Weights of a small multi-label audio tagger: arch transformer, 2800 steps.
Rows from block 4 of a small multi-label audio tagger, named by matrix and row number. Rows with one number belong to one neuron. Each number is 500 + 25 x the weight over its row's rms, rounded and kept within 0 to 999. All counts start at 0. Numbers have three digits each. After the name is the row's rms in percent of the matrix's.
Before each neuron's rows are labels from the 100 clips, of 14976, where the neuron reaches its highest value: "loudest band" is the band of the loudest frequency at the time of the peak. Only what is clearly more common there than usual is listed. The data: single notes of musical instruments (NSynth). In brackets: how many of the 100.
# fc1: MLP up (model.blocks.4.mlp.fc1.weight, 2048x512), inputs 344-429
# fc2: MLP down (model.blocks.4.mlp.fc2.weight, 512x2048, transposed), outputs 344-429

loudest band: 500 to 1000 Hz (39); 1000 to 2000 Hz (30)
fc1.83 102:498504502538472540543472528507492479491515465510454486505471532503464525521530505510458500522483467521533511495455509542522520531543515505543479505482465487519490500494467522547483462504484491504491499492473516511505571521542493539485523461496490517467513474
fc2.83 101:500470491514534465490482486507519477531480483506460522496498457441473487519447495485450518525544529505518486508480506462472509561474499498538488486487498556490523553482485499463500540503516477490497489466493496447519539464476465495542478507505490456472503520

loudest band: 1000 to 2000 Hz (34); 2000 to 4000 Hz (26)
fc1.690 098:484559498473494505473484506486537504511492475512482489507481512505501514464545493493474492472511510467479490517458540453462487494499488527480488469533535497538488506539455500500502499490463511500485471512482488547469496506470504504516480533537455484520506458
fc2.690 098:467515504542475484493538464513495488505490534497517509486480501510477488522476531491523550509514489529501501472479485500484469482487501526502512447508525491477518528482509515478567507501479488474516511514527496518581522470487512465491547521524522473453524532

loudest band: 4000 to 8000 Hz (26)
fc1.736 099:446513558542436454487513520487543535480471531470566471457502506493518511495501529485474566542541477501504503483468526474488498488487501498513489439505510490513524466538475478521524507503503484476457478542481527527510472463498517535561534480548510520523503508
fc2.736 102:517493538472493548468543497509495450465506494526470563480520515514501503499486535467490537532483470481482553500544482544521513508531478496511490440478500515475474465480517501492467498496498514507488495505531495518494511531517525513535493494526516466526522484

loudest band: 500 to 1000 Hz (38)
fc1.522 097:496499521536468467487535472478552486493497531499499498536502500503564540513515518499477524475511522485504505496511517525496497507511485491446491481486527463536446511518509495517506526449532463486489512462491527447518542480517500467474517501502448516474503444
fc2.522 095:477470456476492563485544469515495512496488508496505481477465476541528513517506529524494497505503494510512513519492474435492524479507455458502530459500488508509470490523460533489507509538459470473479526472510501538555499514518493523495520497523523513489514567

loudest band: 500 to 1000 Hz (38)
fc1.410 099:516477502498468461490526552507481530536532514504499461499486463466529520527522483508505440490545476560503484495495488489556511496485501498459516498467493471468527497474514496508514494510466478486485517465501501500488479487526498531496516566475493491544502535
fc2.410 102:470505516448482476473480506509498501553514536486490505444554483490500534516538525503503543517518524505514474547487556523504506447487467538485489473484490511474422473476491532491538535506466522498538493447478495466464510470518478489529502531456476494468531493

loudest band: 250 to 500 Hz (58)
fc1.563 099:491521544509456490538513489470476500496468512525502493502526530496486517502544498459472494508528480489513475522469502500457522545508524504505540509504542523513465485475522518495532483503521495500485559509501549471519501516493549493500509525567472492493479506
fc2.563 102:489476526459486539510532517522502503467451499493509527527517485505493518496434449512500518514476449482488515470502530498506527480459498519477510512492475474561502517516482514466474496521526507477530558517515504501501525445502532512476527467470522502484512516

loudest band: 250 to 500 Hz (57)
fc1.415 097:491511482457506449504492510512507534546536456472517514478475462565496490535500542526514480488502507491476514544518466465522492513437496557496498495514525479484461505525481459449544491491486493489460476470485499478475515511464505508502517514494484467519472489
fc2.415 099:512521439523507535498491505513509530488493535502503483483527485491485505459455495481480500456461536536497515504434474473475487525515474501515491499527469487519498503496468501449486483513453541499510532479544511524531495458480544497503512496528517503463512468

loudest band: 250 to 500 Hz (52)
fc1.254 094:491479451471469500442560531512515522520503537513539522497525491443515523486532552486484470502521481525529463471494494494516513465515463488475510492495515521514481500455511538502467496446507527512541482505490545510525533491502524490567517485489479488500528465
fc2.254 096:509470504491520485514487540467522495500484504478491477481534529527460490506524464504480451512539456525522491510499483504494484508449511491512516513445498497500514475508505502506457524527473494529503496480529480499506515450476484547506504492527528542512477496

loudest band: 500 to 1000 Hz (32); 4000 to 8000 Hz (26)
fc1.581 105:477505494473490532485508541513548486511489495492500488466462505522528580538524495488487510427449533527527492473522497494486481471530515583520525485550482485490511496513524515507504529521514509517537515514519501534490494512495481552493483513488499489490499495
fc2.581 106:468497463522492486491503504487524489510510490524476516504530470492499435512490485529487471517522457531472534493511440507461505497478449551493524481515509504548511485514500514518508517533454492437518505559505525490510503478497521478532529480494559475482504510

loudest band: 4000 to 8000 Hz (30)
fc1.177 103:480501512529494527499512480501509460488474483480512513489477551494494503526501500518490446512514507529467513494481523468523477497509460499533465483495533516487499453494530511501509537480487516536490464495495516498470500517516524541493526508506503456456475481
fc2.177 105:496506539517489531510481546476503519500491479473534458511497507493473498502502482477477477463500508478480530513492478488467467469518511475485478311511490493488476492509501512503487482481482447505509481454481462521503468488525499508481475477535534495472482501

loudest band: 1000 to 2000 Hz (44); 2000 to 4000 Hz (31)
fc1.744 100:500498512518449464512489522522482547516467518517458528529482490493516500524518488507481471479490485525491540488517512467508482503493480509489557518516533495540478529546477564552484516482496535533506490452487472540518507504495483479520495443558469515425518505
fc2.744 107:525478469518540522488475498467494499488468513501469481504510506538499530509508488529500455490531477537513512474537501506527519542481485539511509467439515530512528495502481466534512532467516502441511478497522499520528512463480518541507532481503545512475479505

loudest band: 4000 to 8000 Hz (27)
fc1.551 094:545536488482500522539519528501486462523509537487497483496511504507524529447479456527487496485463499479515485499508487478525507528513515541500490448510522475500468542463476498484505490497537504481519517515488492490514535505491471490528480521576502514488525463
fc2.551 098:484471475505503540485493468500513515495468490509480500517531495494486477513463538485493501532523513497509517503477508484483516530484476481546498477481483528520507509505495500501499509474485468465502535492500456471487495480488474499493513473494500500480477472

loudest band: 250 to 500 Hz (45)
fc1.511 100:502473487501490486485459484462492530512441479451516509523524499510459552457495500478481508530481529515494467497476503450508534541502484539462532504523553521473518550517481513447527503531535502444537510494505526493523519468487468486482535495532486495490458448
fc2.511 105:479500452492503512512469526484542510499487483495489531516460479543464492507462535500505526546485499514492497485509538480514517504536466559448489508442506507493497497504497497518478528437498521496474529487493517482491552524473498510503516488495504479525466475

loudest band: 500 to 1000 Hz (30)
fc1.451 098:492487536482503500473528469485508502524510497483526468469502550490545469469490484511476517529560505457499548470460483514452566548485480519528508470486501478511475520503479493500471479479500501468504525486473521489499519508510472487492538516500511502509545506
fc2.451 101:520499519480498475477495541507504495466487545523535552488493496483490506548472497509495524500485477521543530479437510518504546457505523492510499383467480509509480505499482523499486485508490514520499544453492522525520534494513503476474495498490516508501507523

loudest band: 500 to 1000 Hz (40); 1000 to 2000 Hz (39)
fc1.741 107:479523504479454454485509525520519477494508499512483453453520502505509512479527525500498490469502464477461480508555482495449542525504461565513518456524525520500552457489521498494509502473512519498523479509504502476459530440501470490538492477472562474515496493
fc2.741 102:519511503493518509532512526523513479554500467488524532474489510514507459524469507508479465502461543513511498499519506454501521530498522510490513492527523544500494497489539521482514536496507527516489533528540487539544537465519466510512480526493513514504404488

loudest band: 1000 to 2000 Hz (41); 2000 to 4000 Hz (37)
fc1.661 097:472505502464514546514480516518524559510521466509510460477494513537482497508503472493521461485506496521499544480532464499452489486522499543516513526445511468522528458467500491542511503450546524483485481487540512559473532462512517517466504525524507521491515529
fc2.661 100:497486508497495507515452533512494443462484467505441497559464495461478468513528511542522461516477499477482496475507525541527501465501505470504476468482496480495472514522505546509498505468459554523470455482515462448536507446455481491507471501506497507507543513

loudest band: 250 to 500 Hz (46)
fc1.385 102:485443493514480464488454505468535543483457505501502495512505494509498474496507474504459518510518495499538470484478525489516568496504479515477510517563525498524521510493552470457546441499490489490517498463486503516499499477516552473497543485476506464490494476
fc2.385 104:489483503506485475504519449503491484542487454521520519501501480487473516490523528501494525549502450493541506484536480536459503487500530513536496512466439477458503483524498502490535529480511544468507470475466489538492512462543461500517480490465492479468526514

loudest band: 250 to 500 Hz (41)
fc1.241 097:496499529512507470539480497489568512511489504519517540523535508529477538495538503513484528493525475479454516509516536449511505479523477485502508530516535486504475525488514552535539457517506493508520464484552541502492461473510507460510490504456522457476469502
fc2.241 096:478476510540502517478515464443488461474484507522461490567474483491481500517501507510534520516486470547504483524470496468482522523513507502496492473477532460485491467512440489483505527468519533468512536493526497471504533511482534506494531486488473449455478518

loudest band: 500 to 1000 Hz (93)
fc1.67 104:468547486483485515529514478541544493501501511581492503470510469496492540510494555494488497457506528497507478501495492505493476504495504495474472519487542459462520535498459488478511508540514496561458489508466486498511511531507524503453475504485498466489503470
fc2.67 099:475537477483523537492496479544526491508531489474469482478515505503487455491528506501511481481511501528539488510489461495480503520482488484509500476494461485509472493523484505505519520498501505476498530513479508495547506465458506498482478497496569467529482515

loudest band: 500 to 1000 Hz (29)
fc1.317 095:465521497539493521505510531465498538478483509508498468488513508548457543517500472503490520507513538513490494524481521520503480494525500525473475530546516516498489516468535492488521476485476521531503472509495559482532535508490572516497540519486532478425485532
fc2.317 095:514487503488495532489477504445517503484524502505489497485463502508480537488487479489517502523507459533504499467507509514508470541538496509487495501490493500471484541501508534467495475466458471489478484519527496471490459477524463488514515476533488459495542526

loudest band: 250 to 500 Hz (36)
fc1.211 102:464488519539462474479469505479522500499472503529513470532525550535472482498523468434481513478520476511488441541496479501515507507501475549489525493484513535524498512491499536524477480539492513513510524458561501509522551506503531540476485522512504486444454496
fc2.211 098:503452461507471518515475509501482554557500537493472528544505466462481502551504466554536525468527464492537486489497479512471497500496475502486498520506464504476525487514515505514480528475503501473495501494484502478462558524479500495535517495473525506522494492

loudest band: 4000 to 8000 Hz (29)
fc1.50 097:470487530482500498518538561465532485523512484549509466489456521533470514540510434505505516515510526498529501497545512508468522482475521523492482526499513486515481485483504521476507529510452501515496506547493496479482483489498463438483495530482558483498520507
fc2.50 095:484505517534537510507534530482508493504522507485475538481514511471567507475486503510514489500510470521490474497513545546459477482518508504524517493483479482506488533542469460491482537523516575498504488501509527503500493472487471491494467497499475491481510530

loudest band: 250 to 500 Hz (32)
fc1.110 098:524499494458512499493502519487491522524500515471463498492487555498508486528530508480470503460516409533536489480486512473471549489532445566477568519487549526510490502486473506484508536505492500490513524470504478503487483501529482470482492522489502484510496488
fc2.110 103:497466516489517493497515498497502473459477528516554452463505501444454485475490523524513547548464497503468506544509466515511501495506502541530505400452523524499480513561502494471539535533468499461530522488505464484506469518524502499511493504501529491509484509

loudest band: 2000 to 4000 Hz (29)
fc1.236 099:494512468464501493507474492512503493512511516511506521467480482495534543486553473520523526471475490492536473511467510476487528483513511504505471483518521483497486500453554490499518501456476514485536474487456495503501507506502469500489532474491500500504473527
fc2.236 094:515477480483519508505518467529459518442478497513537512487463512499452525502468498489506479499517519461517523469458493447504486490435501500504509423510446529492476497519498499538511537482485467517458556467492507528514490509460527475472526495479541546547502516

loudest band: 1000 to 2000 Hz (42)
fc1.151 099:498504509541478500529463447498497510486512486507478500534482504482494495473511496536529473513481513483525508541499492494457513551491497469522465515489508553513493469512498504550558494531534533494503522500497502532478492486499481512498507494519489462498499451
fc2.151 106:502478475505514460461504454482493460490511494508481521511461543500476520503506481493513487507485497526469519480521483475514501479449500490521498480406498482525514539531514507489514457476546485536488519469475496522508490493487494489485525457497468502509463469

loudest band: 1000 to 2000 Hz (89)
fc1.181 103:496474511508431478501511484483515488476539472503461502488485531449484531483489512533487464525521487500486439496503497533536471514485506499484493472491517481520453512540528481474488523464501489479524450476490481533489489527481519507527485512507497497487490498
fc2.181 103:507524519506508509469497499532548502518497485520533500456496499493449462516517472471477475532484457497509524468484538503490488491495524515521508513477525496519498452492507540475545526504506472536516485512498500488480496485479495496490475530500545451499522557

loudest band: 1000 to 2000 Hz (30)
fc1.52 102:550464472492476538482501503514481458514484483490504470521488537484474520467493501514488518478526487501507483498523516488448490552481502513487483476520480524487484515505507513545499491498501531509458474514554512533478477473512493538474486514520526487464489517
fc2.52 107:476473538468491497491506517460494513523491507517468519526476479497552506480505529504507478524505483496485522474492543532494515485491494541538502323467540520491506525485523493456503515514489492492556509533542512465540462496528498482469492497513527480501496492

loudest band: 2000 to 4000 Hz (69)
fc1.322 101:486472443516492441481490488535496531518466507508482509532544499518524502485504480527492537497487506515517525472541522521511438521459463505509506537522509514478490512487552493503528488486491511505541494477476508480527432499494533506544508556488486467466496513
fc2.322 096:533474528551489527523550458510510509476488491519529510493490471492490506511454524512496501522484492561515476460458528499493528449497486529490500510551502465484477500536466536499514534466531484494519501504520498470529547455474485523477481520510516446491475463

loudest band: 2000 to 4000 Hz (27)
fc1.502 100:458451549476493495498473509482593455501527475477469471525531506488539448506481503525480507517457485472514537542492483537525499467525491465492514480516516522502502494500487505513534493441547530507485498541451495483498512491460505487485492490504528567530494514
fc2.502 099:489432500492510478508466540523497517480487505539468485493500500465496503457508445452500497509507482494522488490510485478489516538468455487543530490454518539518530518497494510460512564461526494478512497466524485512496512475445489513549512505529482454475489514

loudest band: 500 to 1000 Hz (32)
fc1.135 106:502468529462559472496538494510505517476475477511534490524528536551528452459498486465476482505475512540494472518518491466501488543504508515486526488491485484510545506523514530539501472437507479527513481427530478526487573505495481491514502511504508496536512554
fc2.135 115:496500521549524485508539495538511499496515519481513525537468560478497492531487482578461494519496543526498524488526509489545506485487490483447523508497461492471508499540534481491499465465516507475527517510525496453494476474507495545536521499532486497508494504

loudest band: 500 to 1000 Hz (32)
fc1.310 103:492505459488503486542466532522504528449459528550507529499539531481487483457476493511450440506518463522491506509467466478485490469561507501508512473490501480508493519528462491514498525472509511512498543505527499451516520474533511472497473502495512476514517508
fc2.310 107:458488495507490497452494473518539495545495503521534507483480489520534476526506509498469503485511503505479515535528531477479494532521539522489506480478483490507496510488478539505539544481501509468494519454533529500539453469464489512508454489516501516487483527

loudest band: 250 to 500 Hz (41)
fc1.275 097:457470504523487526483512514451485492507511528527512518504487537535509492515541468476447472493508526500505524501472576504524519465513522493481508495524475486486506508490526549505492488487505473485520506518509503517506530504491523546485517516523530518492487506
fc2.275 099:523448511496486511526467494496565532491499495537501501483504513519485488494496555504483478514477472491522511440509501508535507510510487529515509516474513489491459484472490506427516480482487509521506510492534472506474516497502469474475551477508514502496527474

loudest band: 500 to 1000 Hz (48)
fc1.343 100:500572495469527505523495497518486500571504491489490476491510471481483522478482457470540481471495554469466489510511489482471477531497554522534465528510488523528484543474532470535510481516509499448539521525479520496484480497480503457511506477472506494521472497
fc2.343 093:484496502461515494505509499450465498505499520533532531540509521459465505504478509465459494536499516517552471481535509518511521537488491508511521518493496524494509494539474538478518556490487497520533506502518511460490476504516497552527483542489504490545489496

loudest band: 2000 to 4000 Hz (50)
fc1.17 099:477510546489513491532513459518522513543509496521528526518523467479465527485543524518488546519504541483461492494496543490502481506493467527484491515502493506531523553536518504483465515504521542500473500500504518523440531481525515537490487515488494508481481450
fc2.17 103:507495514522548525494453490471483481474457518480497525519509501483489520507472490473496508492490483511518517494494498502478513495489507496480485493505498513459481486537478487520474494513524506484469480484492544485521545456488522498530557495526498479491516525

loudest band: 500 to 1000 Hz (35)
fc1.724 101:493527503511481562467476485490517519507497527544515522500525504492502532516502489509505485501513471519488527503492491537550506524518535529523506524495525466519547473468522525512538443461488466508530548501508501488502476509536537502493504524497532490491490531
fc2.724 101:472514479449494488495493506497511532450484525466484514514504502494507461460519495497499515553508492483512508480470478533468491450500467514538498537501502507485501536543469476499523468479497470499543493471496525486519510514476502509528449520476459510507509493

loudest band: 250 to 500 Hz (48)
fc1.122 095:537501464522512505428487519499500488470468521500532529530505463460494541514474448533532526522513536506488516498468491477488480496487549501482479486525526493478473508474489508521529496545510510478487484480487480531460484497546493535525567465497527483490439480
fc2.122 100:498509472508517501509523451447544507490533511529503514483499508479492458492497500482488502517491492504526501463463516504467535477473478530511479517460540492480488522521507494511488482442532485494499496529501522482485501514508470444492532501484492498513509506

loudest band: 1000 to 2000 Hz (47)
fc1.106 094:458481495516486525462446501505501503497520501499482477463505488508531486486525497513455522480530486521489479525486523522486519496507466515523516512488530486514490516484499527487502528473495463511448489483504474495488465495464545509474489480499494520490487499
fc2.106 094:512520485532520565492492490481480485523503465528493520486432489514466478491535512496473500528496477524519493500487471527512501483518536515553453478497510493500480498501502525465526511506506486478544479481546472479500512482465462465525508498517564490468520551

loudest band: 1000 to 2000 Hz (71)
fc1.683 103:529515497491509511459465497514528472527516474497508492531478504478495485445564458542484503518470503522519477451472511450507534479504476522503493538479488496513479531517515471473470500487521544526525484535529486509482535514484524481547478450489559516514495531
fc2.683 100:490500513482502540508504501523465505491522526472524495471462505519478486515482454532503519498475514534508494469459507512459482538477459492517529423452527484530511501496500480514498491482510495535545562522505496487502493477500493512499463465474521478481481505

loudest band: 500 to 1000 Hz (88)
fc1.574 107:492517491513494501526512475496506484501477524493536509458469521533494525476512515475509459482504527505496471513500479579459498535462526548518493506502462493474484496510512492501547557491542544509480473463501516480460504511542511483518528524448501453507516489
fc2.574 116:491490441466494513517487473487481503525480481515466483487522443513476518506475522490485494471487501521504487474492467475475494500461431473476499529500480521511501526507466512525515498482503544517516509514537558494519484436478499479489498452476535507485470491

loudest band: 250 to 500 Hz (33)
fc1.172 099:485496471505470508524523538494525495448488479512515464469504540550491498494477506521471496540516520525491472467505529546481486495490498523531436519449484479551480477505527460535489481496492480521494482518546502513484505497491502494496509494474479511532508539
fc2.172 108:500490507491545495506479512481527516482488460482470518497471480443462470495493494472474506519513518491499511490494521492509484524460488490530474505510497578494495528482499481482470524487513464515474440519486497491509509531508480482479519508496482473481513557

loudest band: 500 to 1000 Hz (46); 1000 to 2000 Hz (41)
fc1.26 096:497524469498510520500477485528530472503490514521494499512504490475491473515477514505473466475505471469561525546500519495524523530464537472481475513479534475451462519450479498505472518456499519494511469529499500485446535535513496468505520502502573502499501493
fc2.26 102:446483489500527476507531493514584500514511499547491467468499472469486556495505505493501480516444516526491500458486451527511507500518464514525528456517531470519527497521505493521554535466542506486506548483508511485510495480490483542527493530497475495534536516

loudest band: 500 to 1000 Hz (38)
fc1.100 105:507489475447478489485525500511538511542502515498537543489482472510474509543492490443500523509485523539513540525501514513496501490470483548521513476520433473498492487517481491528466537499515521501458493463516506453474494506504491497496489495496496428497517534
fc2.100 101:482503452540502489491465510543490503504522507516493488510449461535520471486495475506529530523528478509494481510510469554479545484485484546467530511492455517498501532484497522474535524511489520482525469482503521536510510473522512459515518502492529467493444502

loudest band: 250 to 500 Hz (75)
fc1.45 099:564508522454499484468494526445509500539488517526499499533524479470473486491530497533512509459491526514528500458504476489495498478476502493517473482504479550471480557472521529557504484511503503537499486540520500501537537530508488526530479507511498477528421502
fc2.45 094:518497487493544476529506464489495508488507526486517506483476500505494457528507476480474564537472470474522471489517519480510488516488441523541529504482519568482470558509513508507509488500542480503508462478485504496505508506448538494535456518460480527479487473

loudest band: 250 to 500 Hz (31)
fc1.471 097:517471514484500522483507487502502489506451491502527509509526527503523500537548508517492482484522505490542481506517464503511506484516515477495508510494505519504518460511499534446484485494519498498538492480480442476525516519494518490506530494505553488474508483
fc2.471 093:493510517462526552546480511508526526469527509489520495544499515496460478494434542454529492507547529504467554479489482477497500512458497501537492493478487501476452513548465485500454481487529548492487495505518511521522533537465491493508535492502520481475521500

loudest band: 500 to 1000 Hz (40)
fc1.274 098:505504533503471508454486494501491487482500509562480494515498555495497538486516523503518484513551506484516477488461500535508535514474496489496491534504496479476550513486454487532529511522499511496514491487534508514477484485470530499461501481471475522488437433
fc2.274 101:473462464505525479522492501519495486523504492506529512519474496515467491516499508481517521522514486491502516452533504563508498478483505513533478456515481497492467485480516539489488500477506512484499492512496508477467514523529521525494496459503498471538482496

loudest band: 4000 to 8000 Hz (26)
fc1.516 093:462531521507482518504472506466496472493476496465536481510461538480486493534487549506455507563538510518464473499508469454546534531476481484468474472494515472482479483479530509530481523507515455506444526514512502539519493508487468464508492518514477526489499480
fc2.516 095:462522508511529499517496497518481487506529515520523536479522509533494511510544472512548534506475523508520498482512479529496506529515527480498529451480464514496475513476532499449445505465511527541526490469526515515561475493464488514525511449495528491475483519

loudest band: 500 to 1000 Hz (43)
fc1.162 093:519471487500495497487538466495496479500510533528487446468509501476515561537453486462490494539486523493523528537492496502478545507478469495507533512490488488480467471511510481502469467480499456490452523519520511507472529484529470475491492521456444534504481502
fc2.162 099:510516462468502520495478549509492551497492493528517485511509508503483517525537526492533525484505493486476505497513508476515523498488505491492531490458523495512560480527512489486528527477516519538516489460510513481528512500484503528477495516486540472525521520

loudest band: 500 to 1000 Hz (90)
fc1.583 102:500503480469518489539530545504523504528523518462548468503501500488491530539515509479493494520529509514494468492524465486500542466462545534502541456516514534504495474500516518504489533512465511501462500501539491458507511501482498523494517503465462491469503494
fc2.583 102:466493484473514504468530504476519489503527519518502528496513471501520489529504476514474494492503499509534505521503494493480499503464489499512520515474445504494540479528529520564494515483473514495515477502496505533468473457506495459511493534467501509508464502

loudest band: 500 to 1000 Hz (69)
fc1.670 098:518476501479542516525500527535490497455528553514517486478484505501503507544498505512508503462469558498494468516499492482489498496494444514482496514562506485462527481522487483535505524498495510509465479455469519530502548469488503499513466495481502507475553460
fc2.670 104:464523467500514505520504497477538508518502483516501470511542501522496549464483460449455496466514465496515514472479501511499463502475482472480527469530430511519476519514500568486478469506518483483469503546506496502519505486425504490535519520457477516494504513

loudest band: 500 to 1000 Hz (52)
fc1.442 097:483462504515493547477534535533497508518503521509523521545490507555503525519523491495474514544548499500528507481499530490542537508513494483503497523507478462476511532478526512431475526521510502515546503540501478549492520533505568472484480488492508534485531543
fc2.442 092:497503489509523553520496511438495491501519516537513500514517483474489537452440469471529455493499520429477509515540511484496503518476535500498522471500514508529460493496476501562453509489492490498509469474509530473580537484491475510519477499493503536526480547

loudest band: 500 to 1000 Hz (38)
fc1.155 101:513509498505452468523526510531487523497483491547499521494533542501520498495522454529555486469515502573501448472548522512493511493519499512535517542483487485522481502527492471475506547486531539494484510435518518490526508495506528503497486474508488515501504518
fc2.155 097:501493534489473479495509455494503497554487485509510535540493537509494517502498506510492486506485484503499507502511487481491503450493501539495531556523493522517537519504491506466529478478466507482520480480500475506507537452533527481514491495468510486515466531

loudest band: 1000 to 2000 Hz (29)
fc1.41 104:520506511501469489520482487502473482524518537479525539516532473501505517489484485496483486561440510559544542470557508470522529519522508490503458506491477523545530506504528514497480463489510493514523536515503513499475505558442492513485518502505505551470528488
fc2.41 102:534463495488487511502471517487506519491505519497506505505470510491446471494561537495461545500493522513466500477492495480496480480489516532521505520488482500467465516534495526526515501529441463500526501543500462521477512521524518494506492488454480495495507533

loudest band: 1000 to 2000 Hz (37)
fc1.51 099:444479460473478494486520532488506535525488523507532467508482520513535471517521514496490488518502469497544472502538537501542549502480557512515456513507482502490450502489482517482494503500498540481523532488472531454538498546503551486508523533498483540513484501
fc2.51 100:508474514522513499564490526482489519474477506505459511487511470469503490513528528510458517517514478504466512455526488515458493504510481530503509488501519484490536482567512475486478546470516470447513501492481524513475562473455504504502510497485516504525500489

loudest band: 500 to 1000 Hz (40)
fc1.544 108:481486488503461530458533508493552489500476453506507488470482525502494518565525482505500507496463505480482506506487500536496521496426487548515519493507523512529536544502544506557522515498466515531524473491532504481460482501481494514478489490484532483452476505
fc2.544 111:496507503491503499494494493522474502527511517474490485514523461531530486508489503526544516489509483532527521458558508521507508480494453528506510495460439476508533526533503511549556517529500509492482516480510526522478553505461508519511485484516538469480508509

loudest band: 250 to 500 Hz (40)
fc1.631 098:507491484494470507490509502512502482490482513535494443490486507454504501507494505455511500513520501520503494524489489496468542441526487509490490557483464495541463492523515511469479445512500535478521462488548505470494472521503544487476475478484529455425479514
fc2.631 099:506537524480472478471459451529495465513548452472485559548505543497492483473496475484525536527501487488492533509528544530514515482490500486518558512440479512508482476492500488445488504479530513497505546513510511449514540493492502519474529523462487479495516455

loudest band: 1000 to 2000 Hz (68)
fc1.13 095:530518514495518494497511441485508476518508547493533558514515530567478477506476493521488496506515516507501515471502541474462506482485449519518517553477493530501515472476470484508507427493550490561504501493509500507459504506537473508476496511511487535518494520
fc2.13 098:492465506518524487463506511548525507481497506505485481492488519501498505578515515463470487525486469543535475487460477507543523496477469528477522496500475482506495491514481530508510589442512471495472467493488468496488476481486530491480495483496525446450483509

loudest band: 1000 to 2000 Hz (83)
fc1.115 098:471469504478496511484519512486474501471459534489490502478488521502475503473489528513465542520520518480486503479556503520530489527476488493491514497494517508506516460553502481490467484477512498506562483485483486454453503505474548471492520498455501496460460503
fc2.115 098:494495504475496455535459452471490532477444506418527512501495502530484485520459549525521491478483494575486478491434538481459496535528487513509528485460540483503490491507492509496504468458488498525577506514494517451506520446465457486497474479497520500522516532

loudest band: 2000 to 4000 Hz (67)
fc1.738 099:494491491527502481506488490545501492481525488542534478428440551475542516524502474519488520503499473455456507504482521493491527463498501526514465484504489486511518535463495534453480487492460509458507491462491508541507491441468490517457497494510466532531498503
fc2.738 102:494521548509515558490517479518477517491499497507546524474503527516454483487461484507496514522491464492573485473498507492488477483466441510504530417523505473525442521513494471504538536497449514499484491503436488492547488506519510501507495533530529498489521490

loudest band: 4000 to 8000 Hz (49)
fc1.69 089:489514505546483543452513495498493520549512523504488494516514518474449467510490454509502526504559480462479510460499506467462565434483490510499513526454480519525497502532444512489463479515518532519469512490512512493473506478524502476494495469504516502432504503
fc2.69 091:483527489519490518504505462513513495452491519521487534509505454472475489506485539528514503501461457482532514517514516539481490517457533464529507455477470502489537481531448481501466499457518509495521515514501509489468529487428513459536503506480498479516509481

loudest band: 1000 to 2000 Hz (37)
fc1.567 099:516539472517526470504501497490465505508459510459488488509510489512506540502489516487471462495518509509458526479466501498486506494491482505488504495478440522459476488517490479479488544566506506496519484504504508519501507506519505482502505521498502480480484506
fc2.567 099:488487440486426469496511456514505489510506491498529484502486499500519437534506518483498523535539501513485503507515541535506517517474511501471505488457491510478530465493519485480544536534522476501468494503501510507498504482538479483507527490529453523496529477

loudest band: 4000 to 8000 Hz (50); 2000 to 4000 Hz (42)
fc1.518 098:520450490490502518529541462470465486501488495525520506465508484496503531512467472533472507511529490509519509487536473486481488472465478460552543434489526513526503478515492513531465510478482549484533501496523501509479438504507486527506505482488497530516496510
fc2.518 092:521516516520533551535480471466533491478497495489513481462498479514454469490504543561510496505475505433559512499517523531511533489503550490492459496474442512508499461521484502463514551506501468524512549519490474463511488519500521519508497506498503522508497498

loudest band: 500 to 1000 Hz (40); 1000 to 2000 Hz (37)
fc1.315 100:501478534506489484464488523471511508474532532520481504489497472500458532430494447564509489485518496467483457513520529477469494481486502506499507501461489520475472511504508507503550496487492535467459498459504521470489501476488511475521512485483486500518469485
fc2.315 098:504456492485524522487493461480440516497472466551525467501488510461457521471477517480478481479491460498521537453525528531487524525456500528504490449458483511513484508508489517484527507459470523499488498454498507516525503430509498497459511501504544499500496532

loudest band: 250 to 500 Hz (55)
fc1.727 105:508514537471541533476526565506544478478478501477454476531483565454493478484533483522475493524516465481531503533512501477512523491552524471505503514493530479493477480516514499524501485504560544480488512476497474548503479501501502516479486494505507524498488479
fc2.727 108:517515508517515490464539469459523529492491480476483500484493476550493512496466452501480476473490480482478473536520538490500479503475458517490503489486439518477475504485512524483479495452502513542555466500487504504499525491502530528484500498520472493495502513